From a checkpoint of a small model that answers yes/no questions on an image's attributes: adamw at rate 0.002.
Rows from block 2 of the fusion encoder of a small model that answers yes/no questions on an image's attributes, named by matrix and row number. Rows with one number belong to one neuron. Each number is 500 + 25 x the weight over its row's rms, rounded and kept within 0 to 999. All counts start at 0. Numbers have three digits each.
After each neuron's rows are labels from the 100 texts, of 14848, where the neuron reaches its highest value: "fires on" is the input token at the peak. Only what is clearly more common there than usual is listed. The data: photos with spoken descriptions (Open Images, Localized Narratives). In brackets: how many of the 100, against the usual share in percent.
# fc1: MLP up (fusion_encoder.blocks.2.mlp.fc1.weight, 768x192), inputs 0-191
# fc2: MLP down (fusion_encoder.blocks.2.mlp.fc2.weight, 192x768, transposed), outputs 0-191

fc1.323:523490508507522487461513485505502522524509477520501504515521475529530490490472504489466525536484509487490532460499472528457481522481510523506473491469477508512501493480493498493497501515575466524487517462498499508504518523513442504472468483467490484486534488517526493500503534501502475481424519486492495516482485528526475518523522495490496469442494502473547524520524490508509511482517466517470458569507550460511530490507527465525491480501531490502449462524499565516522531500479528479474493461438437489494496516520548480471512487489504521470504502520482531536488463493495466481
fc2.323:494514499451523541451511505457485473558462513494458432494470458525487562517488540490454441496516449465486497523493512530471531519486501490497506434498504486495462490555467501535479498480513468504481515485511516492516512519528473515482524482495466502490518515510492511507486491499488533483485484497499478510553487499454475492511478477468522517455510515480497489506489485535458499473486463521489483548493481517501513507505512528505502479483498460525513516516473534496532541487475517499474479483461455505509534498515511471514526507497529517427494499525481503538507486479535507491
fires on: "banners" (22 vs 0.1); "playing" (19 vs 0.4); "flags" (16 vs 0.2); "people" (16 vs 2.7)

fc1.86:510518551487487497472501527534518561497468485508485462498513468496473469511473542500482482500521449533529531505488531501523504523486473500517482518444482532474536517460529505485468534474498503521453464470473481505494512511493501543521510491511525498475485516508475520472486479502465495458490491502509472514484487531542481536488517508498524503505550540479489473494508493504498476510530537567468522479502532512565494463500477465492480498498475477567507480533497521466602530479494503484494477522487481475474514475522508500500502522500511484503511480500499512509483481513443516488
fc2.86:456484459506525531473548476456441493522502530482496467510457523515488544537478521493461461470494506485503478500488492522487487465485495503493504437517510468489466543565446489517517559509516473493518559555513530491509483524519474524475540492494450495481487485497503547517485528488484514545516490496555511506522517478506488476487481479480490497490475491452537515490481538503488484482462479489511533540524486497458509536543539499497490507521512505483497541489496471485501476501487497473470474473483502494517509492525512499494494506470520500464504537493482515485480479510554504492
fires on: "trees" (37 vs 3.7); "sky" (34 vs 3.4); "lights" (17 vs 1.1)

fc1.30:520508494506506484515494492511541536559502493485522506503492498438525489508466491500525513537487524509491536501509500496472522503487541473477461488506490498489514491490481481539503540478506485508490519490520464525503467509510469495511485480476475454542501426491501495526492484532482511481446544486535517486472477513485474508503547536465487522481535520514555474516513477533528481518471453523484506521490545533514533509540516514494533500500480475528489474498468504472517555488458483451470496485462459493527502494491547504472514499450449478533487536478521470543470497508498478492
fc2.30:502501511482514469548513491519514531462504461513474526503516473488449420507508504469514508530504483513446516488499499449514540506539526482501511553506518516461504526409540472533453499525490540552516467470458478511508486480498516463465534483488516499504535508505493487498515502514512490483470541493497468520510510531506487527484536477505487469512543505476496515497510446471525499500514471501513510481493512517520508464508491507511506504491513470496503475504451521482509544492514499466498542523536496480523502485478456488465515483488483545513451498505475479524481505513488511556
fires on: "black" (59 vs 1.4); "white" (37 vs 1.7)

fc1.419:510496483465486500494517498507501550468477478507498471496484522473511514503497507507470498526517493516513523500465473522495491502490517502495426519470536529475549507494522505483465576489502511467505496493498477538451491526499479519536495527525496413485504485512503500486458501504479511484474475492544502530531518505527455534478510518486532485498513529482491509525483506468497489478516507502460519482533544463560494471534515464535526514515476481489514509511487513504560535518465487459472463512502509484492473479523515525528482509430470495497521553531499522515460497474467486469
fc2.419:488514493503537495504535453497485471499519517528495488500500497504442510508453522513463494508499470529472484482509491543491516494515504517501504492501462461466490536527431493526494530528503488506532546497490462516502451508532469511494532489505459500479521514489534479517493508507513515530508483486524512506520518422462490477483486435477491545513499513460525518527550515505536522503477465478497479563513494481465503533515531501500506513516495462471516506477516533507514492465497504488469518449505491504519517539511523464491505484491503537412474512533471504495475507473552500493
fires on: "trees" (43 vs 3.7); "food" (16 vs 0.5); "water" (14 vs 1.2)

fc1.263:518493534504434514513484499528480533480488516531538516514509482500504466493488483460533502521461496562486510510493545512544504550484486474498511544494471490526512515451515551540482550529514482534468499503463472527523524476478491482539521507535496471521491485507506494458535455497485487466485529498550481489501545515495495532515512520513519510487560493511489490494478469496505479510470526538511495459529515509533546475549472544489513504520504502508483478510492507525502518501512503474542501517519535472517459489498514493504437524465497465519508525465472506511509460501457499528
fc2.263:477534524476484497480520479511466479522519516512467498493470500498480529529477491505479506479471507528488512498486531558501484475498483538524491480469485488513469486513468512498509530512467466491485549537509537515534479512527475517531539506512491486517534508509522477507479472474474517525566493530528496525513542454488504466507472467500506549517475460487502471495469509522473534491468506496542513557521499493464524481526509531499520502512483506473499550479503513507525481519502509483548518451506508518491535520452507493465510451482557503428484523526479517468540462478535505521
fires on: "trees" (29 vs 3.7); "plants" (23 vs 1.5); "people" (13 vs 2.7); "grass" (11 vs 1.4)

fc1.261:484491501498470522478487513511479480519508492516524520511503502537487525523500484471473486515512507507498511466499500485519504490524475492471530505494521447498510490466485521530531526534507505477476534508489478510486492499467522479500535513550479503474497509555493470520480502511517531554509528456533481488482486522458525534478496479508454513499505457499499526478513479547525486533494476501496499485494481493523528498527476540391521621504548491472493503523492478498506513490516491497514494483531476471511534547537505463432490511500500524483471497485476466511506518517496507506
fc2.261:472508478495521517475525463528473473485474472494487481535509543484494516508494483551459467453497497454483481484474499495508477457527514527522492469490491524455518468519520488493526503471521546501531528508521470502466500470515462534501507478480473493480467491458464488516460513508477508527497462490505500552488465529490466543458476492510502524517502520471521550473544541532502468492516488465462496496519506477529512479517473456500500531508500490475514525496484498506529513487477508495470498502529499453475511521535472507479521527485494554464514503533466453526455560514509526472
fires on: "sky" (83 vs 3.4)

fc1.45:466506474499498508489503516484496500544477507480542497539482521480510510483472503542485519489475534505505474486518502481512504492526506501500517489532512478502528461544471492503564538513529522467506529517507483519484506471463526458480474517512471493488488468510550514551501488531495486529496515464540527474451496509451519493470509544461463501504504460514545552545488494522511486520477480510498508494461495537501518500548468544447520500493537513500522544500472475485456510517508480484503448455484471488506489491525528490489455496476488484486502530432516465501501534536500473510
fc2.45:478479504504525463501503474486515529475504509531499516476503461522434502495513504491479479514491458487496463452502476499499504464522509484526491515503535537507464543518506463494503555510460518514506457496505550512520499515526513481488491506456494488481513513502502472482519510493550489497467467521550482524547448479509489516511532460483512504466490483474509465489494488466512475504565476514511519500491499503498513492541544469537472468506484462492508431467475527495515527472494499441492532504469506490488520462474512514503572496461533486542513537512464529512498515493499529485
fires on: "black" (57 vs 1.4); "red" (21 vs 0.5); "blue" (10 vs 0.6)

fc1.328:518529481493508525496488535473516497488524496461525505497488513502455485488528496531504496494520475508536514490486518455512506510494483537471515457507489424440485519473499484515456475524484461502482510470518512478510512514521534508519553555512486519504506532519505510457510460464490532531508481455478466488495542499527525494527493445515437479492472504483488489485512519501505492448461486496496515544508476518487503485492520475503483532482523427481467534505469481470510512447502423498478500483495456507505520532489486503472508522508488510493440493508500513512490511498532467528
fc2.328:486486476506455490521509491499493493471496507502479468521466536481488495550495488503486496492519524537475535492476486496522495484474495497528482492479513524473530499457527516473495477452517536480481504517464493516465458520484501516452516445499496486530497467504485478525480530525459520522533550509480526517443520509532529465484543511494529517544506460512498516484491496496524527513496514518478533450523542480493471446485505519474551534523486509506504493520524469518507492524494491515494517523525532499512460467514462536499486470515486537570544488475520516459473513525438473484
fires on: "cup" (12 vs 0.2); "road" (10 vs 1.1); "trees" (10 vs 3.7); "woman" (9 vs 1.3)

fc1.418:523497466487523500496501499455499555508469497481522476489459502511526506489489522515515501484462487560515533495554559503522559497483510488446518532508483496517494522501469489492472478554478470515477526504487500499485519525455529517495554515489451496490492503530527480490508457504482516536483503443499461460469490546567541493504504481533457505505512469509487516495545459508493481498510478483519531564497496519510533508511512481485516513515508485512453503521483474483528539513460481509497470483511447515490506522508489511473482545496522527513501496470503513530509519510538474525
fc2.418:492504482496447515529518503522514491471520511491477496549487552517490486571467497511446515501510515518488491494510492501514479498507468524481531447501524494512542474441502487521527458507517584519484517512459471487479438458512499518443520476520489522517488490534525506507473499501492506520504512485465525540472529506503533501461512500526496493552505484495496515494467496488519494525483525523492509440487515490503481484471503540444532515487535503508494473502506468501500493505528487538508510488534516479538492504530487496506487506536505531564511463495481512474455542533474520494
fires on: "stones" (23 vs 0.2); "grass" (16 vs 1.4); "cat" (10 vs 0.1); "rock" (8 vs 0.1)

fc1.468:502493481499483487464485486491515497538472505492564511511496502460506530485493464532488518518505508505491507471514476486498531521480513482486483468514500489509553459472497500556554527526502502476506539492518438572470501502493471464509481536518472465464502506496538470514530484511486500503433523488525511473458494507471498518510501536475486525475521476530511530530515513507524474504470460521471498500478502504519521518544471495486514502506519455497491510497474518499492574479497456460516473482487458457510469508497527507490472508458451525510476524468522492534482530521487454480
fc2.468:528453514478520457518506499489510508479484469489534536498492487525458472495517483518520472544507464487457479477464472511498512489523539498495500553493536475465472505468514465531459536493515521519487471502455460480489524486518517462471477493493460504489502505520453463530505518489555509509469500493533542509497491502497501528465541459497496481433490499471472540483491454517549458505504488515491487471504508470502520495524499481522505488535494469513525459525472523495499519516489511480463529498520515489549465498483479490475523540499463519532508518515446504521470525492468541493
fires on: "black" (75 vs 1.4); "white" (21 vs 1.7)

fc1.705:518475478498524488493533494493486488464475483459497451505523514505484491487529491515531467456492490495495479541521498522504510485517498470517535495503486552503473520524512498465482443484460492496540469525500520463496536501515512493468519481459540531469466514475464515482504502475509466501516440525458505496531493480501536500504461499532512475485476543494476482487503526453477486476530495453527534512489471498468464517458512488540466443475507528493525524466536493510501465495507482554502481542531518499446471504466468518529506513528529488520502464482470529476505536508502520475
fc2.705:468497516481479514491504493512492467532510529489503489513482533516517527520478484524483517494500520517514534472465512468538485511469461542481508439481519455467526456502502546505483503451545500464471538505480511511475474520489534516491481481505482492537502529538468474528463530506463560521516549468503522510449532512513521486488503510462486512531505477490512520478495508549480519498485521530502469496489523467506505482506478528435529573539514524516474510532496489472498497506513463496499473461483468479541487507557474491509484488492462545503525502495523497508461487504490477489
fires on: "black" (12 vs 1.4); "sitting" (12 vs 1.9)

fc1.134:498518494489513507522476500517545533518510491496504534526516506485497478510474511511477509507485490499512533446502526481503486491500522520448495519516498474484521461452489456547504494514524527519487500457524484501509496490511508515508492496484444500538497479506521507503494458527496547509465511434504508519471465538522477542500537485484454510522500510500550506503505437552534473528483464511481467510478516526535526498522492515498514534500519475535463503505468500482546543462473486489461508467504423463524515496540509497461513527490497510541478500515501457548455513518496504524
fc2.134:489502475489500515515469499454486517487455527494521478492465492501443525486508513528503494483496441512473521566553563495546562496484522491521490523538489522497487514555509505470506456511478476510513515488467495518515534489476491482496552501501485491490483479474541468496520463499488476521522495518465495480468510462505496484516477468504520528456512465545465511500496458525481490527503543494519540481523500510490527496483481542540539476513475435494496535518488493501487512486478533536512510517481520510474474497472478519529460502528525482499523481492467496501524534526510480545
fires on: "trees" (80 vs 3.7); "sky" (9 vs 3.4)

fc1.214:482523490497525511549470459518499470496521491483505538502518481483541526529539483553519503530525494501454521504551503486460513499479508534499471450507476454467505466485481492578494501502494478517537523493525465544513460471528467525510543502537500506531505542467534485474489503481493497487477527510505523509520507498457470518528501516501492553497496516548473514491504514508498498509461517513496457541515474490517521501526517488522494509497478505498464451504501507512502508504501508483522558510506496486533530545501487493513517508475447540460493500582494464506523513493525478525
fc2.214:517531506500526502533490544544558461534498525469512508526552472467498487456506520531489537510531504473537471557526527510516524520513490525502531500510468505502508461512522448497538468472473521498517483477497483474532502468511507499524511507496535533529475514487546516494484480515529451479491474497464528491479501480482513511526475523504483525486488533542456494495509510500479500511497546517507491484467481529471455507460486509494464458448520507529528504483568512540483466502528505536517496496486471473459504522494493462531478518536481466482473461512499494480504525524521507517
fires on: "sky" (19 vs 3.4); "light" (15 vs 0.5)

fc1.189:466499470494509486507507533474495495550496484491512501548459521456506495494452514518461513513468542483484482480517514473486507489519511545502516478522486451471504485522469482510544543521543512489504543512511491519495499487491514457473484499509452503506519487514551525544489490512495501534486549441544528503441517507483516493454509521445471503516506474488544533529498509526496503527467471520494475500485491523497530498548492515460521493485536508494495508499444487461475516510492478472486477456488453487525508493524525476473481482482486494461474525461514456505469507527511459525
fc2.189:479520519476500550506501527524531535511522508492478470543505515520485494498509537486472500519480515529527494494526532465496480491491496518473510507508506512524516499484507446486510565517522585539495463563495525478532485491509522537489526558461540506529470504537521535499474472514523462489455484521561488551490505512512516483498531515514509493480500499485533505522431491441481487515515484507515497466503493524518495482541499499494482498505488535530488514510503480505521529521512500455519493472479496493511512424547517506514499502458520506528463531498502515496495489514483524533
fires on: "red" (31 vs 0.5); "black" (25 vs 1.4); "yellow" (16 vs 0.3); "white" (8 vs 1.7)

fc1.119:454468462523516567504494464471481497491499523515554504479505514478489525479489493537493503496484497494478541461508497495546510500487504482516502474543509490500510524498496500515541482532549462470507539484510487552500498483460492470537456476497470478492488508470542468476573519522483513516428515453487489477503509521519485507528505509476471492458489468526506500537512499490500500528513456486500482512515534484537536471503493475518498526528529439488465493519496499516473526451490486516506485511498486498505467502532484494498477533490437518513554489490512499534465508503509453521
fc2.119:491504496520501490513470499484505490463520483490465500490504498545458493535530504506478491506514465482511526422507490461484487466539485525494500459490524499456501503454501506501465505509473513478482486463532530492476481521523524535456486483460471499485526526534488494475501527465500574533506516456501497516480466502524522537494532450486449475510495517457511514480524485487539482494532476501465494508497511488514512499507541477501500525507511458487454491480454507477515556444499468484460517502510480487526530502533486519473551509499536537504502504513487502553463538474491520481
fires on: "poster" (18 vs 0.3); "photo" (14 vs 0.3); "painting" (13 vs 0.2); "paper" (10 vs 0.3)

fc1.333:478500489493502500491513518518483482501493468482515477534497533489507527507476507550478493509500517521508467484512522498505497501525472516496514506474493456492539470519463510483526574481498530459537526519478506506490490487476521477473505545537488483469491484530514505544474485499498505531513477483570526490462497483405515511449505530471476509529515475496520544534501510512504487484502500524501504507498475484521507492568513514440526511502535518482536507509489473487517507516514499455491465461516470478489488528548531473465452497455510497434498539485487475495505547501510494515
fc2.333:469494512514516449495513438521473491468508488517478499487494514458469529521466504526465501501491489494474477441520487523474479451532500535545486480476465523483514482507480494456525545491488528481537501534522499537472457512522472529485494459484505488495509496463502467519467542496495507526535490507540510544470453419497473492484513459497517526534497497487532507518529513505525515501513510488485519509525506459498488515535507456508482494502467482455512487444501510514531492483488515463500540480509524510486537483496520529484556481473527518475521527531480496475505516473518501463
fires on: "red" (69 vs 0.5); "outside" (11 vs 0.2); "blue" (9 vs 0.6); "orange" (7 vs 0.1)

fc1.296:466536495483532494515509510468505505561492504497493500540470513474521525488471525532469546506478523492486493492530520478478515475510519523510504505525515447497506477516486460503548504494537514497503544511491481514487489475517495484490496516488435498524545490508556515566485485516493501523491527437520532506444517488470514489497507517460483506544500462512541516559494485522492512502485489514503472511469498540498523502527500511485541485504525511509515528512437488467498524524457524502470499441476452497529516497545513474503494498487496521456479501499525456510495516533542472543
fc2.296:506531516524514507476499505504499541508498483512459482524495496472487465477485527486487547519483528476515484490547495489488485518480514509495483515508502523519524501451500482503505572506486521540496455558518508523516520512508482480507529579509540475523516498464550527503491497523482466476469499538569471525499484517501480491514514512505515480476509483492536466539487491462517495476473454490495496467513483550522511493556493495504479471485472527493518510489474492520519541505497509433512485481471499509480538450513540526498514480434527496513465553497511495507538480493491489527
fires on: "red" (34 vs 0.5); "yellow" (30 vs 0.3); "blue" (9 vs 0.6); "orange" (8 vs 0.1)

fc1.664:478484490460526511534503460501492527481487477494549533482468519509521507503450494560493534498470458503486527494526524512507499489495531537494469504508466456487548533479497467527488496516512467499531519492493485496437426501471512491525454472491469499482500515495501455473521470488518536528461487458524511503498508519498490499476506498510494513516543491494493488504504446512491480535522497487523512523498552484531526493519489486541505513534462490502473482530484499479512537497429484497490489517515455526495494543506488487456510524496479540529489524523514454536435521486500502530
fc2.664:495436469511518524514537529508477534467528455463500503463473525462478492518495486496533467484506494473503473508516499487476507488522461512497506497472476479484495504485510483493478445491497513490519504522501514465454466513457535508494509487554494524455474488497475484473488524496547497498538499498459507481477510488497504504451476470557495458516486484507450500507530524505507476480529524484481542484504448479513480519464483471477457506497510486508507487529518439469501496505498508557517523543543527539460497510499460520461480540542514527480498462509478470478538499495481523506
fires on: "plants" (33 vs 1.5); "flowers" (17 vs 0.5); "leaves" (16 vs 0.4); "flower" (12 vs 0.3)

fc1.348:475500483526489544519494474466499491506523524518511474495495495463510512500512499467512495499496509532470545442491491488503487499451498500506489475518514462463491518473496499531503485511515459499484550487521508530514486521512479496513468492475421473519527516477540486504579511504468542513444523461500479499508513500501495510533547506452451496497479468493552491522518476486516510484490445505504477560541545491496549463524536489521515516521534458514474506519483513509490527460475480511486548484481485488523478519503509514473523515482458479499518485509512506528461494504503455522
fc2.348:470484502521488540500476471517500487470512477524496506494518507516444490491539482503492453504498486517469536445456499438507508462538498501565473489433515518432514501492558499467490505469525507490479495493492495531493478494493499530488472460446498477481482509504447454525489523502476519481513514493508539523469467501499476539496530482476495524489506514489496537458533497503487512517560533508451489495540541455551503458521511485509500555540488484501495522537489500481495518476492511488471521508520494489469494491522462520482501496483484500476538514515469500511489514494482496505
fires on: "poster" (31 vs 0.3); "paper" (17 vs 0.3); "painting" (16 vs 0.2); "written" (10 vs 0.4)

fc1.469:507493501502474492462506479518489556506457487492513489478496480465475494491436505525452520498495453488531523495527515512521499508482502506515485494466475517504539504492537515486515570524504489514499481482485472537440519530459464502541500503516501444480492511487508468471495482504460476484483511479520498499473456525531454540503484512517517505514519506505495496522520514483505480530535517511456513475493548523557503469535449482495480501498480461540480464490489523457557532479474523445501475529488483472470549488511506518536501514464520511530526510486493491519489492511471491459
fc2.469:466497479517549532521532452528492463477536504506464491512523520509459502512482528509466481463519505527505498473529499514500491472536483547525504484481488489457501560518446474506514554483508513497533494528507503496498417487520497544508529467504473502522473501471517496506473541533493508512530482481545570533482508442495492498475496467483501527495479498468529507533521510474529503527502492488471515528515488500486453511533526492474480513496494500495531497492530489518489477482503509477455517476528506481529529492560491507493490502477487533479519526531478493474463509486565515505
fires on: "trees" (43 vs 3.7); "lights" (20 vs 1.1); "sky" (13 vs 3.4); "instruments" (12 vs 0.2)

fc1.19:450548486472522522509506513485476513520466503491498466562478498477513562489497540532475475504496529518471496484518533512503469478509493510515508525530524477530499488526499491507529541486542525499502509520502516516510530474512474474485480522490448506512501470497517519550503484495439510506482484455551526521500486487448488503485527546458497505502510483517542545532471510520489487483477481530511489492527496505510522471550520512495523487480533522522531501512469492547506523506456537491485486465490481472504457468567513482484445512459517473480537500494502485503501516506489476562
fc2.19:489508573468531431455494508514514488520445530507461475505501467492525529519451567525462512519521506509542497521516518539523513532465499517486520482511482466513514482477470497520496550475470526478491487511488472512499489528507486562520519547522534505524538528501467496517489483499504514518514495506536492503488487485498503456503470507470519539527512537504493484510522524545501530506463479536510484485473484516454489538519482481501499489492475515517523477459521553469565492516522491464527489472492457512529541509509518473514516481479514515483486517505522511474502482490531509486
fires on: "red" (53 vs 0.5); "blue" (40 vs 0.6)

fc1.137:495530533502495522501462493503504513521529521515499517510529501501509521533516519514495529539494489499502534490527506473495502499465497506478482470502512454488496445487456487527500537535512497511475547474511499538520508502517475538524531554525462473505500511560524492523522487496472520495470527494530458488478500536484518534515542490480458528485478494512505518494493490536521489518473492510506482538537512492520549489542511512507533514519532476542442504516461501481535530502499542465500531470470475465511509584525534496498519521444482502440478532526488492541522501525507484492
fc2.137:492471494452525503516518497469455486508455484507491478498467504487468528500472509520524478506477486495461528521452492528533524496482551461499497521553497465488491563489477492542467486471547510504503528494476473501469489491474492485477484470496485494508530467480436431529507528525491522517514540512486515501489522515513496483475514480483511523509551464487540524519515496551491526513458437478534497476495512507488529468500479494510539528527484472485536501518491522516493508499496503498486471517534479511547485460513445476465480481500460520538481497487491491506474483475498519541
fires on: "sky" (33 vs 3.4); "pole" (9 vs 0.6); "food" (8 vs 0.5)

fc1.35:483491513508458515481466498514515476526478505534500485524499481487491501506497463475482496497527491511518511459473488497576486499508525481466507522515523483482519473461534520537559478479492544478506510493477451504504513482496486487532483498498463490512491508484497492522500462546499525515495520452500477508495478507458460530508492503483442542539501505501530500506498468529528482523469466482465450468472509524528535490526443556427535553511524467496512546507476493522513526472497462519505505487526493476531530517504508482479506532504506489504489492479497442526459510542477513506
fc2.35:469505484501502533532462468526494478467464473502500501501527526481430515517526493537493466489538445482466503496502485493517511460532530497553482493516511517449527486498535478484522492490497533483519504475514457523464504451493472508499503457513490482466461501455485470511509496499483484501503467511495511516506459501499459544477507462508506540501501507499473523497547499521507468531534536488483522485529505481539497468513479493521491533505480448487509513508489493508501497468480530496461510544534499462475498519515430519484528521493475529487523504518462449512469576502496510487
fires on: "sky" (63 vs 3.4); "clouds" (12 vs 0.6); "buildings" (8 vs 1.6)

fc1.495:467471487496482543543500468491509517498542546515532510478504502502511520538514477470508484506476503500479552450502471484510478501453487483472492479520524490516492511483506498546498496516513491497493535489524522510502481496479502530525470499481460472511511518489534476464542513482503560474394492479498465520530478557521453516502532519501473485503491499470522488509489514489506493502528454490522472532494508473518517493495519491519486529544525482506419464513501500481491531467465476522517517507476479505513476504512503504515548527511447500540524495510525509550461491521473482491
fc2.495:485468468528469552494510487476472512477521487520491494485489510540452501536515493477477454483493500484493515425485463451490457477542467488500500487470535510487488552481488530495484498502530513484499488491509551487469473510485507505472465458459475498476509500528469463486518556497495546508509492469498484515499489517505508529483517460502462446484497492438535511515491502459529501483540456476454512499507508483516499474503545472471486547535527483483476530525481483497471514462499471499485504507528510507514492472554486524478516513499525523525525498478486517530481502465458517482
fires on: "poster" (30 vs 0.3); "paper" (23 vs 0.3); "painting" (17 vs 0.2); "text" (9 vs 1)

fc1.722:479480523477469542532466460486503512502529538545521538487516494509539503522515469479514478519447525501465561434485482477505476507475497490471491505511528491531488503488485513528501488522525495476461545487515517542505500481499492509545496524496480484523498519511537463492538495495508550483429496467501462506505512567529459528504533502488480514497499481485534495517498494531521480494502463516521489506488498477523548500517508485510524554568538508519451466533496495480494535499481507508517514463496478493516470509524515508490526539475441511516535490521500497543490486519495481505
fc2.722:529462501483479531473506486460493487520491502510531480486492541524463523501486484507467504509488442481481509473498480528505478493501503483472502533515509509501489489539469522477509534519500493505523556466491497474476508505541512487472466481463431490477502484532505474503507505501493532516474468471529476524520497462457507531500507450489482492507497494484507479507488468455476483500500489482498481516490503493504522492534521536504525499508526439466501592464452506540487519470505491479492484482492499480485467527499538495535520530492535499481524525496446517580466517464489531450
fires on: "poster" (33 vs 0.3); "painting" (16 vs 0.2); "text" (12 vs 1); "images" (10 vs 0.1)

fc1.251:494519535517497528485472497504508507541510519531512511508511486482514529536498484488490499522505498503491531466478493485510494522481488504478511493499524434505510443463483483561544505515536511492472549482512470518527511504498475508540466524514428492491508504522507482521536509525499547499465563466506484493471480523485498517517528510482445528492491487532517522501512495554517500522476454516487431509507506485524570499527480496471523528517541478526463498533475515506524539493499506499523523473484469479530504538555515481465499525476479509470499497506501455555490495522481491504
fc2.251:495544516475528450551464480557529448470497512525439533531544500487480466511469500501489534546517481513521510482488474545510480509543526519542488537494497525491515464503539474492517490492519531532536506463495462528493528481538458530512495478498501489519527489481520520511479475510505468481503496500483540532484518491479464524491516480481515546553468497482520537549508522507521521488492534510495461489502520504512506473501495509511524495481491465522514472464485547509524471484494523473444511489505504446517496532493489490515502457484491532459507496527479466491458514502486504474
fires on: "sky" (57 vs 3.4); "clouds" (10 vs 0.6); "poles" (8 vs 0.9)

fc1.390:497456500517503506492494473496491502499533506508523516487503510521563533538517482475494483541492520497454508459494470495462496495455515491492472513527516516533493476497491489507500471522547515488506550495526493521519487504485475541466466480463477463497509501483517496519506524502516515469373502507477488530515454537524457510511557514506489494486494512504530535501502503490493502444503462484496461537499523429518517524488523462523494486534505506484439492514519504498493520511481502542503503488476489516513481512524530515490560519513476516473524477491508506538468485493492483463
fc2.390:488486485532485529448515479455464498514504526532467464490483499543473535516504505473454469493492479472488489445491458479483489505498484477490495469484531508510488524518467530498508512501520492512501510479527551503488530545513481527461479504452457484465538497513475487507504541490486528486484479479510476508526470512493499530513517461468474455502492504461543504499512527469505505462526439480447479533511504477499514512519566481497500506537531467481475536508463518486473530458491516480476486482467492494492502482535512516514540506480547509498521512487470538551482487478491501452
fires on: "poster" (27 vs 0.3); "text" (18 vs 1); "paper" (16 vs 0.3); "written" (11 vs 0.4)

fc1.431:501507496496520503514485476489510498548508503515518508516483516479540508495473495520493546540496517497503520465525497488490516498495514518488486508520503472473543460477486489509535520514520514488500562494489462532481492506483504480514484493507446487493542444521545482532492520523491519535475532447510489495441507503477491504483520505472482527494538458512535540536543483568537509525479491531476484497497524502514537502528495537480566516499529490485492515504448495501512549501468526483476497423485446487503470514546525500473484502475483522460492506490529455531490502506498461520
fc2.431:484511522509481477510525507489489560472494530514455499495471514491462464545461525491464543521458532541552489470506463452503481524507476518504517519480538498511500490463499526488494538484483527530506474551500512506512495558495517548470498533486503506517553501520514515477497490539493507511487510486530495523486493502513504471514528477468500479554495483482531478534469474441534518494521507526494494485481495509479513481522553465479493495510496520500467464468487499448516512505521451468515506485471500518550534455504518517521523482477541485557523513468512529500497465513491520497
fires on: "black" (39 vs 1.4); "white" (25 vs 1.7); "red" (15 vs 0.5); "yellow" (13 vs 0.3)

fc1.542:505534513484494502522479490517509512507507487488499545517503481478504507518516466505515501491509465490470509428520515493475469486491533537448480485502505499496513459469473497568475529534491503510506492501538512506496472480531484495519496507512473504549496532468511485494496491496466558477481507495537479522502488504518454526491513462504496529504496506476518512515481485520528479491428453475480458532486487516552517508556482494496508501498482484505483496504427506509521541459432474464485538475509496488536515512520499511467529518459499561515477526542498442531504509479493499485
fc2.542:487513507459504520527468488531514443487504501528523535519531498558510517458525467561507513487501509485504520516480520533523465454512523544515510507541498488479498504550523468495530455511484494453510538490525499499505486446531515499557458486540488512503489526515528512473513485461511509525519460498458545543488509493498494521477468509513509578521469512496490516473481494499485464516501526502524475513492490502489509470469436497521507525495497507481500501476557527532513460507503466548501486504519500458507506522491509477493500501538484484475502465536488473478484532504534513499
fires on: "sky" (92 vs 3.4); "trees" (8 vs 3.7)

fc1.49:483500522507511508534511439497506551514477484500529495486492500431509505489480483491532494506458467521445547500530537498495535505499531458509495515497514519536488510500519503540537482492513484544481503502470468545504481479493492485501515470463463494544490480493472445552523491513498484461436533481498461483503495502491500521490525506469508494475536502515497489505491440512477481539536509510533527492519541482522536482517512515516532489525505484553480450515469506497494532500475529504510558512510513478490454513489475496497516542478461511531535491500466507537472518491499494546
fc2.49:483515512449507472512508533505503493522475510495472501500468482509483525525483513538510494477509516513510515503455520506512494481483504520504492500468501449493495475492498487520458515455518504471464521530481498495469475515487491550499508484522481496537510522495440443535477496508477539526566546509512548497446527486514509450493500493485514544530491474505475540513530538567525535531451497514501477492496510508473489469505466497478540533533472519553517498525523498474533479523468521496485512470510458520537500510544439483472489469493507548493504506513529490467506483512486506508
fires on: "plants" (27 vs 1.5); "mountains" (19 vs 0.3); "clouds" (15 vs 0.6); "group" (7 vs 0.9)

fc1.341:510520510494484480536481473528515485502536486490510568519530498479510504526511445533499524509527474483469513439550503503451469494486486563480475446484487494471515439480458494537489509523495479507504492485552513516501468481545468497525491500521493505545496546485533480467498511474480527476481510507518526526500499489491487544501519496508487511473472522494492508500493517504529479511454496496472451554508503489547508509539505477514487475496500488516466460499478503510498524477473486477504544483495505472517506553515524506496537524475475542492486509575491467519516511475496487457
fc2.341:486511502493498504535471497494517464501465555526539525479513461541524510487500500589512527512539518499511529552498494516552513493483508512521510489564521477479507529523508454516510459493480490437496527486492489511494478499502520475545475465539501513508525535527534511474546515484500494530507474509455519490474535523503514477505486526498519562518498498509452510478490487521503526534488533510518490488487501507450482479451456532511504517501488516487504495501576527529483457522503474550512494536503491504501486502494494492516475492545466496510512462506544493480479513511506487498
fires on: "sky" (92 vs 3.4)

fc1.413:454481507510477525493524453490471526495446516542501481493472479463527513499468514479479501489489511506446527501499535504539504515499491471521523532505554508545512531450513551537537531502491496489482494510461511567478506467506478449542494519498481454529506511472493472523552516486454494484464502491534466505520513538509477508518498542468521486493540498504479479503499485502482487505519487505506481475482510504522528471535504517511540482530520513505527502520460516498483527522472531469532507522537488489496437492506500499499458512448499496547551514486498512521491510502485480548
fc2.413:508512477465509496532508528473504535512485513481501505490455469525462518512501518506502498477483510537498521532522548510509519491495488520461510519488477467520456513503448498520441525518479471501466517530484520473519470510476510504510545496528470514527519508519513439478509470515506534534570522493523523486478553462495547448504480471509480527483488468533481511518477484525502532535444488477532524533491480536455511487507494529491525504510484508518482533521522489510508499524488486499548529485519491546522511509502468488474445493497540533489470509517507505481547477487504509558
fires on: "plants" (36 vs 1.5); "grass" (35 vs 1.4); "trees" (15 vs 3.7); "sky" (8 vs 3.4)

fc1.269:513518504499487496475494492499515555491468478506483448504472491464490512512492522474503489522533463513516532495511487508498513496472507487486449482492535525492554488463533514507479575469480525487468488483494464544451487532495464523507511490532495431469502494506486506501475523502457506493480505494540470504500472491523473525477525515499515485512563522489504507496511504508518481524507504544458542466531551493562499484533485508508523518506475444530508502501459506500565557482470509455496486506494499482497503469514510531500515518445486498512524549511504511528473514495468484478
fc2.269:483494476495559510489546470500477483498533497499487469507508511492445513497479530487487460484492471526486482493515511544484518495501512504498492479514448480471487564536443497517489549510518476521541524521504488506515464500505468531496541497506491493492486491458517498512475509529500502504501487506545494507534506437482474494483470431483494525498502507455534501546538517498511490481478446471496511568519477498488493529534534474507487503509485463479521488498521505502516496449485509481458491465502479501512531520529508465484509493473493521430475526527462499490485496479571504511
fires on: "trees" (60 vs 3.7); "sky" (30 vs 3.4); "food" (9 vs 0.5)